python train.py --model="masked image model" --dataset="telescope images of galaxies (Galaxy Zoo DECaLS)" --train_examples=44167 --image_size=48 --crop_scale_min=1 --horizontal_flip=true --method="simmim" --mask_ratio=0.6 --loss="l1" --arch="resnet" --norm="batchnorm" --activation="relu" --channel_attention="se" --depths=[2, 4, 2] --kernel_size=3 --stem="single" --avg_pool_shortcut=true --dropout=0.1 --widths=[64, 112, 192] --init="trunc_normal_002" --residual_init="none" --optimizer="soap" --beta2=0.999 --lr=0.0038 --beta1=0.9 --shampoo_beta=0.999 --eps=1e-08 --precondition_frequency=25 --max_precond_dim=1024 --merge_dims=false --one_sided=false --adamw_lr_other_params=0.0013 --grad_clip=1.0 --ema_decay=0.999 --steps=17200 --batch_size=384 --epochs=149.5 --lr_schedule="cosine" --final_lr_fraction=0.05 --warmup_steps=340 --weight_decay=0.1 --adamw_weight_decay_other_params=0
Rows from block 2 of a small masked image model, named by matrix and row number. Rows with one number belong to one channel. Each number is 500 + 40 x the weight over its row's rms, rounded and kept within 0 to 999. All counts start at 0. Numbers have three digits each. After the name is the row's rms in percent of the matrix's.
After each channel's rows are labels from the 100 images, of 14848, where the channel reaches its highest value: "colour at peak" is the nearest of a few named colours to the mean colour under the peak. Only what is clearly more common there than usual is listed. The data: telescope images of galaxies (Galaxy Zoo DECaLS).
# convs0: first 3x3 conv, stride 2 (model.blocks.2.convs.0.weight, 112x64x3x3, each kernel summed), inputs 0-63
# convs1: second 3x3 conv (model.blocks.2.convs.1.weight, 112x112x3x3, transposed, each kernel summed), outputs 0-111

convs0.16 090:560480478495495437477488552495534493578545440481503484562494482487506418487480546561445575493497502482452491430442452560493507537529528479442459450488474533485505546540464438503576546458463527
convs1.16 069:513514495459512463517499444557529498427501548451501512494503471453433524448454527499467465604512513493492414460534529489540413508491455475491454456468460531522478533500458568500516526517531476427535504516484528505468521533454541394565452510546514438486508443545468466498496543457423428489539556487537550513443514488582550497516532441536
colour at peak: white; pink

convs0.2 122:497511434508477535445508491498446543471534517485540520502518530536456611448525458451555465457528501483436467485479476492524491450512512416587497479520553460428506446564514553436475476473479475
convs1.2 113:475506527492502520521496481546545534421489502487521482468483488554449490460594476553442499509600603478480522516476466515523542453462526480549533446475510505471460472477495508526465430481524479545507453547511409459576489496497551492509434499523449523491525417511489572467399442582500484478453456525556517493559507579537487513493485485524
colour at peak: brown; grey

convs0.49 101:543558434497502483521478526447529428400387461489468594490515474522538517501493519509478525482511542553504524467510501544535537472504496523499469584491503466465537503510492565428580540496476484
convs1.49 094:485497510483455578511489513537395615571478483501478516481501489468520493466574520473553550483480479424515508464512451483488532514507459521432533478468534535577534554469452469435551502453472500533500513503544493492477491626446498509432488508481484499471523421556504452503480487502476389474449483527470532585505480494450480482467484538480
colour at peak: brown

convs0.55 075:536484482476540500525504499553442523500441469481500538528528505578510509525448502464483485465466498494516487443487496452527462498458520463616538448463538491427459510572519539369540509519452463
convs1.55 093:405501532477483516572452533486497515508523446553504523469500489450497554443585449537482500477483473443501508536511508493474467544508487459467537473466472442505474431485578467499539433472526459564479458467511455508488499601437471476482532525497397538493450453495544473471517476472458461447487533477622495537554488469480429538475511528450
colour at peak: brown; grey

convs0.4 079:484445470477505506544548479487482440515474507482422559468483485492499479560429589483598558548480521509495501502565555475463539457484502539452502569531434440500552498448463550521535461499483501
convs1.4 111:513532565454521484419549568483551452434477513531505478530532502521484528496430440478523474513592520576551452470513458541477584541520540488505525515553517458434443524496509499515580507466486446514525506482468472469485499531489521565510475426497511510461567506486439622510450541460512476491492459565533578500538520501477513474532495550562
colour at peak: brown; grey

convs0.67 109:533489471446531463454450547479531508535508485496516513572484485441530466510476504490465502477531489474413477458481477583521485606526509506505449437470444522509505425494427439549517588487449500
convs1.67 069:548460509500435412510566523522486527455475555452506535505519526476388478474538459520454494530487463416504465418523473540548452485518513416515562441437441485489475486487592437524496528548547478472455538522507525513498533467422484522415474521508484504521513507525419464490523481416453505495502563505515541547559495533492541469493504471502
colour at peak: grey

convs0.86 108:521609499522531489447466540512477507491497421528537488525609457505488507499556480436470483453515474548506534467432496464557489473496506469539502470482471484511455494475544455387504438461513547
convs1.86 117:568547512411519510491519580486532529551516470477491547529487549531454491460576435527426480494578591502521541545508455506493545483482523450523530433481558535435527453508491519423546469465537550555510493466494497460456463526440529582466506476472459506498466423532438545492528508527506541450454527530529524509546482507440482476557547469475
colour at peak: brown

convs0.22 092:509572495525519482521571434482441536486486554474507478457585561484494563484476553512485582489451442498439550454514477453474430487513517511471486522436485493554470536513553469507500469564429506
convs1.22 096:547497497437487535504483497536428541481450500524520523467465512493504565513455447463515549516448537514534505434519591477510442476479493492479486497483611536510511493485496520477507491493518650515500525533489581507471480449519518429527440486490514514536481563522406574490543514482532522414491494517558527533542477460496534492529438529593
colour at peak: brown

convs0.0 082:481437385524512541476523545492475528489523596493500450507479476515498497475543504494454549438494553428506515466444513451519512451537489420541439522535514420461516489505457540526502460478574512
convs1.0 110:587468576417544537492509479529517457517465491575541535475539541543517493501445526524510532442516555583476480433475482600528548549484496492527503474484596429555496464477508448514495473513507491476530515464493488446578566475522518471461538547446511479516529462482516478499432526482506467458472475587457528506493508404464528467486478545453
colour at peak: brown; grey

convs0.8 084:601449463500479438473549546574498568507482473520435516525519513472452536497474446508531548490498504544496536416464501537499423525543503487498457585530473513514472475553483435527544441532462493
convs1.8 076:415508433530517523532557555434503495470497533493448486503520476499390480397471531491449514473526470490424415539515553456529532492499494414508481444482476535496481551537484542530523431442533488523533504501485476533452511472430574441513503475561519494532478434557520491475480497474500469459516531441508562544442530530495503476518595534497
colour at peak: white; grey

convs0.62 081:446559401506522505577556487569491528562430529513514460475522452508502436528464511564477554468489513501483498475476563519483479384448518514450481486468467492495476449561501506553524474533492497
convs1.62 093:464374421524521527443483513576508486498532480527504478466455571490514485523502446504564541521475549447511482530508558537449535504423427460459464514531570460515490478495556476533490389479468495530469526520517498471479544485468468471537511428482525450515476535470531563548422509532527472483516464550510520551551480469451449458441538473458
colour at peak: brown

convs0.11 102:475487453513503472559563487512444523467426504551515518429521491510530501448418465487477544464514538481524545489427474444523501511520496523576579486466568507485529464495399472479538512527579514
convs1.11 100:501468454528489447534486503453567515533501497466485518509442468434494567444523529564426530517446445482552481497498470430514496544516512517486492489497502474539505557501539484504497488527568537479497481545484503495455630485505505535498543488501546510430428524529597379474469459450457588479482490450525472519562505559530542537464496486558
colour at peak: brown; grey

convs0.91 098:481377447525526484531510452533441461436495471523493491480499453442435486570496549502521520592449489528507542547488460488485533541463507494419481516544453527497441508579521511532516511488477545
convs1.91 084:472544510463517563492491541430501533481496497483519461458481455512521439527504495449517473528451507491505498521460463474512553498522467527502480521550412403490553547479452441474440535498523532566491460430486510489490489557562450526530490471488462465413580430529419459532519493487412567452487494529511474476497445422490416496467432481476
colour at peak: brown

convs0.53 090:534485439506524453541520471503521525533394547486437534467476498434534506500442515540500565427519549474488474468436546455557497483541451524475562548492427481481566466503514492540483541534560498
convs1.53 097:554451388541502519481523411526508405486529524516513556493509484513502508480555563556487511538488485493567469481516601532461465459496513534477487534487556502500534439463484474550501522473542439492487506523499476453418434458528499436488531416516559506470474532512477493531518481527548478392437457516483440527513460554439464533519524470527
colour at peak: brown

convs0.63 103:556512369521490539509478489460533501513510482524537494499516422514483495468533552519502517496444581524478531486408538452525526502476499536522511450547377457571511517478496493552482515455516516
convs1.63 120:557457431483475483492518453513470467441535540569577488522420528550565537546519534579529563467483495539459540529506522498458508495472535542523492498543540391491513488530488470520441492527518499448473532537552510475578515442507493539520505405470516470442408557505491547522545504479509537435421445524487494515508455536450490488495513445461
colour at peak: brown; grey

convs0.13 096:534434520477473506460471457491471495497503521559594595429534464510524535567537539487502450573458465508550528539440482459477463541532473441494556575515477512509547548538509507510529470452475473
convs1.13 087:467472441490588481481532428514501464476501449517474530501487475491426477527451528460466513413495514486597449474483459466481436517463509474469506423474531479502479474484485480523537503496521509427508523533506448520514563500524525395529514418499515478582471421545532428499448503592504464466482436464521540545550503575470528457549492502519
colour at peak: pink; grey

convs0.83 095:532465458497504481591529487424485550526492434510482515564498500480497531503543536538508550483477501564616471459450450503533472436533512459496433496527395484532521479491497473557521467494554514
convs1.83 101:501458405558511471474517445578524425488469445521500476486414565455568555479483518558539537460461563478470541539511616495479492521444489512486482522526492438501544451454501487479447501442518478475480550568539509486577496453441426454488477441461493485447564550533452513499496482490536527456491493518537524483460501496465481498533495437465
colour at peak: brown

convs0.39 124:479497392458528440537555482534535468474472474572554473444520482447520564514502542547537454489524554509524471484488442491483437502520444499540494442563424487550499488511490488574498577496511507
convs1.39 124:502478355525495510551531479501524498508543509491585484551485462497475551487440605488441502522433595499487531453491509438472418530531518540515515519517536405522501451478511483519479533515565541390495531527525476522480536449523491459475538445460514526460443537487550468499522523467477511442503474428493507525505496485468516473468465528559
colour at peak: brown

convs0.46 070:430514459540521573553565516588514524549436545478481490538538506501512491546485545530463578466489458505441439527464474531536453443474545463483492497502519509485432594522537473490518445467476514
convs1.46 093:497411410519534531500420440591544550485552481549500531484496488452469501561515455426535553490519539500551483547561588479488500510466458482435562564484502508467476522501484440495473472429502449435456524600512480495479541489385519523517512471474534493496482491526484496513485515528443535454521521472516482542564501450482466472475481513456
colour at peak: brown; grey

convs0.30 150:514586484493514517452515531467496522512482498485512430583469533485537505580556518529445444458477485462472486488463518542558495526506526423570473494552492480394477532526454526498481426542440491
convs1.30 094:526603513493489514514525486460535529473498566532550473498502446572496518527505466492508484538638431530482510468490404510496561527509540490559478484529507461511475567542464466503519436511481502516507504447522464495553432431485541530500496490519497516525476574479462628504445574514529437513534492527481533505454512546536502444519577477514
colour at peak: grey

convs0.50 177:423537509575486517508535491510483481478481475517527445532570518505505541431532540484534551443516547490459475457421475499465462490480500479638483439549508488481492557497396498495528511484518495
convs1.50 156:478493412424574515503512430550512487451466497456555494515472502486536475457482617515437577472446542462477489489508539530506457493497449540522524510482537480539477479461451465534481496547523434417426569601537498570516571511464490486508498516446502543476400484501585484481508536481491511527539503524508505480479474523509571502478480482523
colour at peak: brown

convs0.48 111:458525523482495445457574504443512463533406471525574547433501452467590556504489464473552528504492506489525475504512511514519442493437550525444493471451456439541516577557474509523496505463536512
convs1.48 106:453514496480518511539440441513520499481508479487505486524475485509528524495447473469466517592494588406537451529493542407499536568459502512450523495508538457518503523450498543486473506541545550474491481516445556513496627487548524480483579476490517572476445550531444466473476502510517504509442522460510597506474518520535527549552398447512
colour at peak: brown

convs0.111 071:542521430491528464493513492429417497569462498456540459572490501464566520551568517478502486500456475488514529484513524516521577482586492474495458517548516449528456554524465513457441408484465489
convs1.111 073:526510469448503515482508556509491553490489482539563503566534503538484582548506465466496477423519508561492515456511524424489519520483555519467522521534493491528476524494500448515546559456483460509475530503516488518499458506522479505500449495474483481547465443527370589513378477524568505390446450496495543515430545435484468474443462452490
colour at peak: brown; grey

convs0.21 150:502481482490530486566508472491543421528449443492492517511502466484496483454432514475502611474489525554501470512484475521536594521532527596500531506497446433471526441506488483464516476470606544
convs1.21 115:575571472503508572564532434482460523562496560489532500501491486439529493519518598517454494470403441608459506464562540522539511491526507506506518484501571554568541510497450515526507491492519550511566497539491553520470412477475507494468534563503561524504481531537545464501548499479497470462504491478520473502500508454433481592558523542551
colour at peak: brown; grey

convs0.18 086:492523434456522482488465485484517513539467530538514479560453455470498509516521518473450475524469537507502464606467425479478431463474529523438500463577445499536519495519502386592553473504528490
convs1.18 101:503429501536495498431507427544514482413556522528557482497556551578543525519509503564549492454522541554484590491514560516473545479399582495461536526524489466467517528464581527489486441490456487521507500480542449447511530478484490563543445447476529502474512552468433563511474468493530485498439440531538487469504527539501460504563501451465
colour at peak: brown

convs0.7 094:481424499558543502574479513459509508376451523534589573510483506512500500494508498499504509588459460495493480536501514477560560457531481491499481553424529540461482539518508485458514498489440432
convs1.7 096:495559617494443456517457538490513488531439484502449494510526506463468542481508423489497530451481531485522614419462482510514520495527491521440536424531427499511475426451446502461448559529525474444482508469552530487493475489485474532419459619503532474535471543554491463548498507523469485523454474511457447493505478530443509459502447488456
colour at peak: brown; grey

convs0.12 108:585515520536518502469473549563548448480558448542562534548534533511517496484499464515491474452495508463432484454505494607521572516490552512511483483462497454420480485504409498451548457510456498
convs1.12 090:521541503551511346542523521459543455522485533477504510479505460519448534499472545515511476440518441530474447480549528472503574496468507418546478437475468472503461571437475518517508454513541525558563479539489517501462516496470542423594506515486529476555455488515507526524480525503483474427547493510452557576510528539488502452489606524508
colour at peak: white; pink

convs0.35 094:464578512496484473524542457535493537559476543496483506542550473426484468479489568590500567502483452496453410510553502515476490471480529512511442472460485503432461497563588473470466467473438496
convs1.35 097:540502496466428514491442430539453550540517441428533533490494490453574531522540582558493484590406449512493482512552524486525435471521497499480546585472501492446527561524514466497410484494529549601529474448457449467481509538502516506487519553466495517491548496527461492503473490515535501505505471411505448490437503470435510570540510504513
colour at peak: brown