From a checkpoint of a small masked image model: soap at rate 0.0038, trained on telescope images of galaxies (Galaxy Zoo DECaLS).
Rows from block 3, named by matrix and row number. Rows with one number belong to one channel. Each number is 128 + 24 x the weight over its row's rms, rounded and kept within 0 to 255. All counts start at 0. Numbers have three digits each. After the name is the row's rms in percent of the matrix's.
# convs0: first 3x3 conv (model.blocks.3.convs.0.weight, 112x112x3x3), inputs 110-111, a 3x3 kernel for each
# convs1: second 3x3 conv (model.blocks.3.convs.1.weight, 112x112x3x3, transposed), outputs 110-111, a 3x3 kernel for each
convs0.0 098:105143156121135133109114118111100155104185180112120136
convs0.1 104:152137135179130149136117148131130120112140139105117129
convs0.2 091:130146106123095088165111134148118118130150124149164141
convs0.3 091:119177153103118105127113133148143114135170158049181107
convs0.4 094:111131088122109102116206127095130119124139134113133140
convs0.5 114:110119128126126140160108156110111124087106147130123105
convs0.6 089:183145166127108118131152116158115119111119105162098134
convs0.7 108:155193183104066160103095095108144124160113116150121143
convs0.8 093:125123137125109117074073102128115114131142131116102112
convs0.9 098:143144080137133088105144091142118166147116119085132147
convs0.10 096:122127175097134130158108097099126154138155159156153189
convs0.11 106:127174110134130122140106143165139095154102085097081110
convs0.12 097:163136167163173159119074094100144101167152129124143111
convs0.13 102:164129100147140069176171132114112111102112126116083112
convs0.14 089:187128104173116107171131125124160095108158167153150145
convs0.15 103:121192189131115184143118087149130126128061166112155180
convs0.16 092:108138098140117154170142112129127139117139164128173205
convs0.17 110:085089149064113165149102110105131137117116155185147143
convs0.18 111:113114159134137109154120080117130112138103109177189132
convs0.19 101:111146164139079192094072129113110118140160128139159134
convs0.20 113:064121106031102100117104127119152134129190130126121139
convs0.21 093:120137119098125122151103134141159105150161129140082122
convs0.22 100:077181172096079176106107113136122151147098152151161100
convs0.23 110:117109134070126145117090179171140116142129096128078095
convs0.24 110:180159063134118124129139159101108148089120147140106193
convs0.25 105:114130099165129166106140108108147131124161212117133145
convs0.26 097:124157130107092139108114132087102133164134124129147128
convs0.27 099:132114099140176141117121115108166129113108086132135110
convs0.28 098:070107133093118126113118122130130138142140136094177157
convs0.29 094:184162091075154158096088075153158090163116120138113132
convs0.30 099:116074100143134078081094107105108114108119178126161145
convs0.31 106:124095109094095158131117119173117135147084154146080185
convs0.32 109:124080178109129132134097128117141134107156147154143091
convs0.33 107:108142158137131130138125099162137101201146121151043119
convs0.34 099:151133114157118095149114060144117149140091151111114160
convs0.35 101:131081105119111123152136123090144129145099176148164140
convs0.36 089:115120131111119141154156138121140124150123164145132144
convs0.37 105:108143125171113136134098092134132115148140102147131132
convs0.38 099:175155131146110134190116127117136121092164120081172087
convs0.39 103:137114143136137141132118128100098135127174136156130115
convs0.40 091:110103121132140115163141162101102110130108127138131133
convs0.41 107:111080100118133101086136123117098111135092178139119162
convs0.42 103:113112089088128095109182134154165157128155118120089089
convs0.43 086:137108106155158110109149128163154106141166107158136110
convs0.44 101:155117127118075095155157156102104103099157150153177122
convs0.45 116:182098123161110088130128145121163139142131052101146139
convs0.46 109:090120134140113149188125113135119102135173135161129126
convs0.47 113:117107119126127123118091140075132108165134112151099092
convs0.48 111:045096136123082125135142137145097105125186163117171079
convs0.49 093:175146155108145137103144124120126113139167163147169186
convs0.50 090:134138146152113136173181160162106144134164132191115119
convs0.51 104:137119145160133125119135117110113112169194138130077048
convs0.52 109:124137103151126125104103143135109124098090165166159149
convs0.53 098:131077084104147097116119127146141155117148134134124115
convs0.54 114:109117143109137142099126124158193141172080106142050185
convs0.55 093:138098121161160139181166155090141137125140131139144146
convs0.56 087:116114085127137074131126132139127090130058103126138137
convs0.57 104:103092153135110127172168139123109132113092108149144118
convs0.58 114:145165119119181120144145118136155111143127132106138173
convs0.59 099:052090148110143135129168109136133149119136140138166107
convs0.60 106:126117106127098107101136122099130118119157113099123152
convs0.61 095:136087134108085109130160187102098091114120159114157138
convs0.62 084:118080109099139098097106120159123140103107131174106095
convs0.63 107:085157123119124138102140078103110117142168137121121107
convs0.64 099:177131097111123102082144109126167142125124160106136166
convs0.65 101:127118140183175145080118114085128104085136171164130106
convs0.66 109:159104129132142144162091131130152117154128173165083176
convs0.67 095:131165127167156117135146169108112099133120092110095117
convs0.68 106:126090094151133121148116113139126132151152113118153169
convs0.69 089:104120162155072112155146182147142119146157131145126157
convs0.70 091:107131129083122126154090091135125141154062143141130177
convs0.71 092:139101138130134104097138139128149147124144113123111161
convs0.72 102:140098123114172144101120153146119108129155132125116094
convs0.73 100:120157193116153168122171121108156118145159120153160037
convs0.74 093:122086139131113155121088094130114093140150178104142144
convs0.75 101:106156115107138116130094110120132154112123164114099136
convs0.76 100:102103107089092065150152121107121101137091166087139162
convs0.77 107:137130143121079137130125151134139094102165128109136089
convs0.78 095:151082116152130127148104153115157134146149195159131123
convs0.79 101:113123136135116104180168139117144149101147147115188139
convs0.80 099:118102073136110086143156118128119145127132131142117146
convs0.81 092:131093105143129090108119129135120102134095149112131089
convs0.82 100:100138103151154109142139102109094129113141150118136141
convs0.83 082:103117096137118093123161134121145132136154162123118135
convs0.84 102:126136137095112111149113108117127143123125121139186169
convs0.85 098:149126119109088160107124148111093161092127170097161155
convs0.86 092:139130099147146119134127101136156109115094126126104138
convs0.87 095:131118108106139123123136143124089120143113157149118148
convs0.88 124:113111144080085143108100120165128125118152106117156084
convs0.89 092:169153104096124123138143126137123111116120154144136123
convs0.90 091:163154166153148170117119159179132155167130104092085094
convs0.91 095:113153140125113116127154146132124095114183127121128160
convs0.92 104:114075167150144126107153167145111110123126108139129107
convs0.93 101:151141147090134148145089127117138137142118133118125117
convs0.94 097:119145105157115141121126096149115155098097096136112110
convs0.95 095:131126121121124122172158134125116153126161099145180116
convs0.96 091:110097154110140103112105185132143074176180115144114092
convs0.97 097:100143111100137107124101096136112127117140149138153135
convs0.98 102:149121103151146115131149112158144134147140135125107107
convs0.99 091:156154125128170152110122144144120113130121149168189143
convs0.100 093:144103101132079100130122140127120086175157106130133138
convs0.101 090:168141074145117161149123130138137120116149112107132116
convs0.102 097:084122121110135116171159118119129127096103116094145117
convs0.103 115:106127152120105150117082111121103144111124157105150126
convs0.104 098:131114088096131072166125121103116142142112107085163160
convs0.105 117:130112117115144092116147117133145085153157153126100139
convs0.106 091:147081128177147117112148115138101140091175129119085109
convs0.107 090:141155140097155117154127115176136115147137130140084113
convs0.108 108:124128125126126149142108151129111122076124148142139145
convs0.109 080:136118090120173105128121114127124130129122110163148169
convs0.110 111:164186135076148140080064109181146163113124189137115113
convs0.111 098:131110138151122134118156152137129138099112158110123150
convs1.0 112:120116139057102094131102137109144153100091178167152150
convs1.1 100:134120127152120110145109130121097131121118123155152146
convs1.2 085:130120135137156148102137151144101086128097125162109097
convs1.3 097:113099083134107084085058101107057166095132142111128108
convs1.4 105:147109130100128136160102110077108133119120119110156127
convs1.5 108:104121106113139156121115150119100086151151152103131159
convs1.6 082:129133130101105111098131081126138125089114098160181144
convs1.7 102:166132165163074095096099079112165130161159139118133134
convs1.8 089:075117064106113118090099073129190115124128152118150113
convs1.9 091:133091143109131173113085154055130128104118137102142111
convs1.10 109:136107103139121199122123101099045091117184119104152127
convs1.11 102:153165097159138098150128151131116116141163107158169143
convs1.12 096:150144126118083150115138128145113147135127116125139117
convs1.13 106:142148148099121087092113107141161155191192119118099125
convs1.14 088:109141143114117112168150118131161114130121139128138104
convs1.15 109:124123154117117207135101118164118092138174114146127146
convs1.16 086:129128148128140123151110148058097068113103121080074104
convs1.17 103:174140173158148185123139185127156136109132121100147156
convs1.18 108:140150139164143145157128108155114144133083094159117112
convs1.19 106:128125122066132133099161117109097152141154124131127126
convs1.20 108:119140101109127152132132157112139157084090141091095121
convs1.21 099:101130120142132106166147156128127109127152130104103140
convs1.22 104:082109127129088160124130107152142128140132139076131133
convs1.23 101:114169159167154143178121177116163155136147152132115120
convs1.24 105:162114067112150091152135117150092172140104148104138129
convs1.25 109:120136134119133145123140133146140127123149125131131120
convs1.26 093:140147091098113099140132110132128117151144061109128145
convs1.27 104:144115134162106164163160163157078114187212131089097146
convs1.28 097:106135108086128145103095114096128132094140127122121141
convs1.29 095:129116132101144164073140082110170126142146106121126088
convs1.30 103:135125163096109127101131086125192100140078109142116157
convs1.31 105:108144135102150142129144081176145146106145159156087088
convs1.32 095:156110104128110113122157140132097160125086124136141132
convs1.33 095:125107147158118134096074078156148108146102155138125120
convs1.34 107:150141097181160102104133146112158132059204065104184114
convs1.35 099:127111127121101138132132128151132115107187147125140147
convs1.36 091:121161170134174150158161142098175134124188117123125129
convs1.37 114:141156162164157165118113129157141128142151107107111122
convs1.38 103:119126082107120117133143125177123131193133153172117110
convs1.39 104:130172154121130141164123125146125129173072119135125094
convs1.40 095:132131104109141152159158167111145125116136107102140117
convs1.41 103:152127147166131147133163145101099107136129128101142115
convs1.42 097:122110113124103071097151148071100098130088138123137125
convs1.43 092:109123098122107118131127094104113063131113122140086114
convs1.44 105:137074146148160135135142155184166130101086109136146126
convs1.45 108:137125139136106077136148133128100112138106115091131151
convs1.46 108:120100112095132108131100120098171155123137149144117116
convs1.47 112:138112120123129127136129116117171133136090078137122143
convs1.48 111:144123107102140158112142143116158147064209177102151122
convs1.49 088:088108129152163144123092103177153129084091124138113154
convs1.50 105:140143124137108127102155176181134116140116066142098107
convs1.51 101:103129130154132141108114108207198137178071108139116128
convs1.52 109:156112164115159143173150148125124122136109100091100106
convs1.53 099:115121128125087103139149129133152137104133114123104127
convs1.54 120:138116121107120138138131161065159120191174116105087123
convs1.55 084:100120117119127109147144146131101115110149105137132134
convs1.56 092:140128153138138121136121146139138071121119110113120114
convs1.57 100:106100107160135171139144176099131089172121147122113119
convs1.58 117:124127154120109135156154129142112140096222135133144111
convs1.59 104:135110150123095114130152140113131105123077101113117100
convs1.60 098:140151186136128135194189139120128128150105141142109121
convs1.61 110:153115098074110124171172109118151120150106120126150143
convs1.62 072:121150153159131138147138108102145128118112149109123134
convs1.63 112:118134144131123116123096091126113149137149131131181113
convs1.64 097:125117107121091109091116109141138148120106127134129135
convs1.65 107:092131078121093125076082116175136085133139128129114153
convs1.66 108:152121070121113118146134117106171110109180130110113097
convs1.67 097:130128101098141100104112096168120110159067104113111120
convs1.68 102:156158132107117124137113170147128159148154081128076127
convs1.69 101:143130142143157137147155158075080092147132117111156164
convs1.70 085:133148138102140126127119142065118127133173086158131098
convs1.71 086:130149138159124129141127110114139147133120128143104143
convs1.72 101:144118076120138096178159110142081145169118153149147115
convs1.73 097:135124113114132147088106105120137104093108122147129136
convs1.74 085:171151159143135117127127115127098137167160099163152119
convs1.75 105:164142112134120131161134145094177115072148178130094125
convs1.76 106:081141124157118098083115120146135150160142134177098129
convs1.77 110:138121166180159152132092118151150142097122114101133110
convs1.78 095:142104112116152137115133165150168112061134111139100111
convs1.79 104:074139134141140131116133155157120148123147126151143137
convs1.80 090:123104125122086126142144160132132147136136118124109068
convs1.81 110:130137161098142175115097176130110112166136126152116099
convs1.82 101:128141123127129144137117147097097167094111146184171137
convs1.83 085:138109137111119150134154147121099140113135129124150135
convs1.84 098:108143152144118136065073078152130137099127154155096153
convs1.85 092:130163129171202151166145167126085174089159139124143125
convs1.86 085:170108116133103115075122105046160103179151154119108134
convs1.87 083:090149146158143173172159152148120114117180108117174089
convs1.88 107:149108093155139111102119110116091125150124137128112102
convs1.89 096:163118155153083185143095150167059107104085108123116144
convs1.90 089:111099143092133112107128114149135146185153148113143142
convs1.91 097:128148154110166112157147119107118100133121134129127113
convs1.92 101:164114142161098132153141158146119157152105151085107123
convs1.93 109:098093082114130150125118122106132138120206171146136130
convs1.94 102:117125130169161104122117106108096140090124132101101127
convs1.95 101:164121133139147153129128106122125084135150116152133124
convs1.96 093:147112134140115160148125121166133113120153099169184124
convs1.97 114:140135094090078113107086076185168138171163151132148147
convs1.98 104:155121143142137147153180147129093161125145132110133145
convs1.99 091:089125124107121125085104105109071113081118115157172146
convs1.100 081:134146167160130126178142132128162116114116115140110136
convs1.101 082:125144140131080096119109083162086151122085133155117105
convs1.102 097:093157138102109130096108144135135140146165147101106108
convs1.103 113:119131154140099134175144150084177087082136124158118125
convs1.104 096:130132090092122131104132132121130132111168137176141161
convs1.105 111:111146166156135154090104093121093137093139094161091121
convs1.106 097:122116073118125057099120121126133112108130101064096103
convs1.107 083:143168084144098127139129168118117147113093056126101132
convs1.108 110:135116116144140169110150117114095134163137126108101098
convs1.109 076:099124133101159103108118112123101104087122130093131120
convs1.110 107:139094102128088103102136090114162166128111122145126103
convs1.111 106:104110074124128145136135154153123124142171109109149107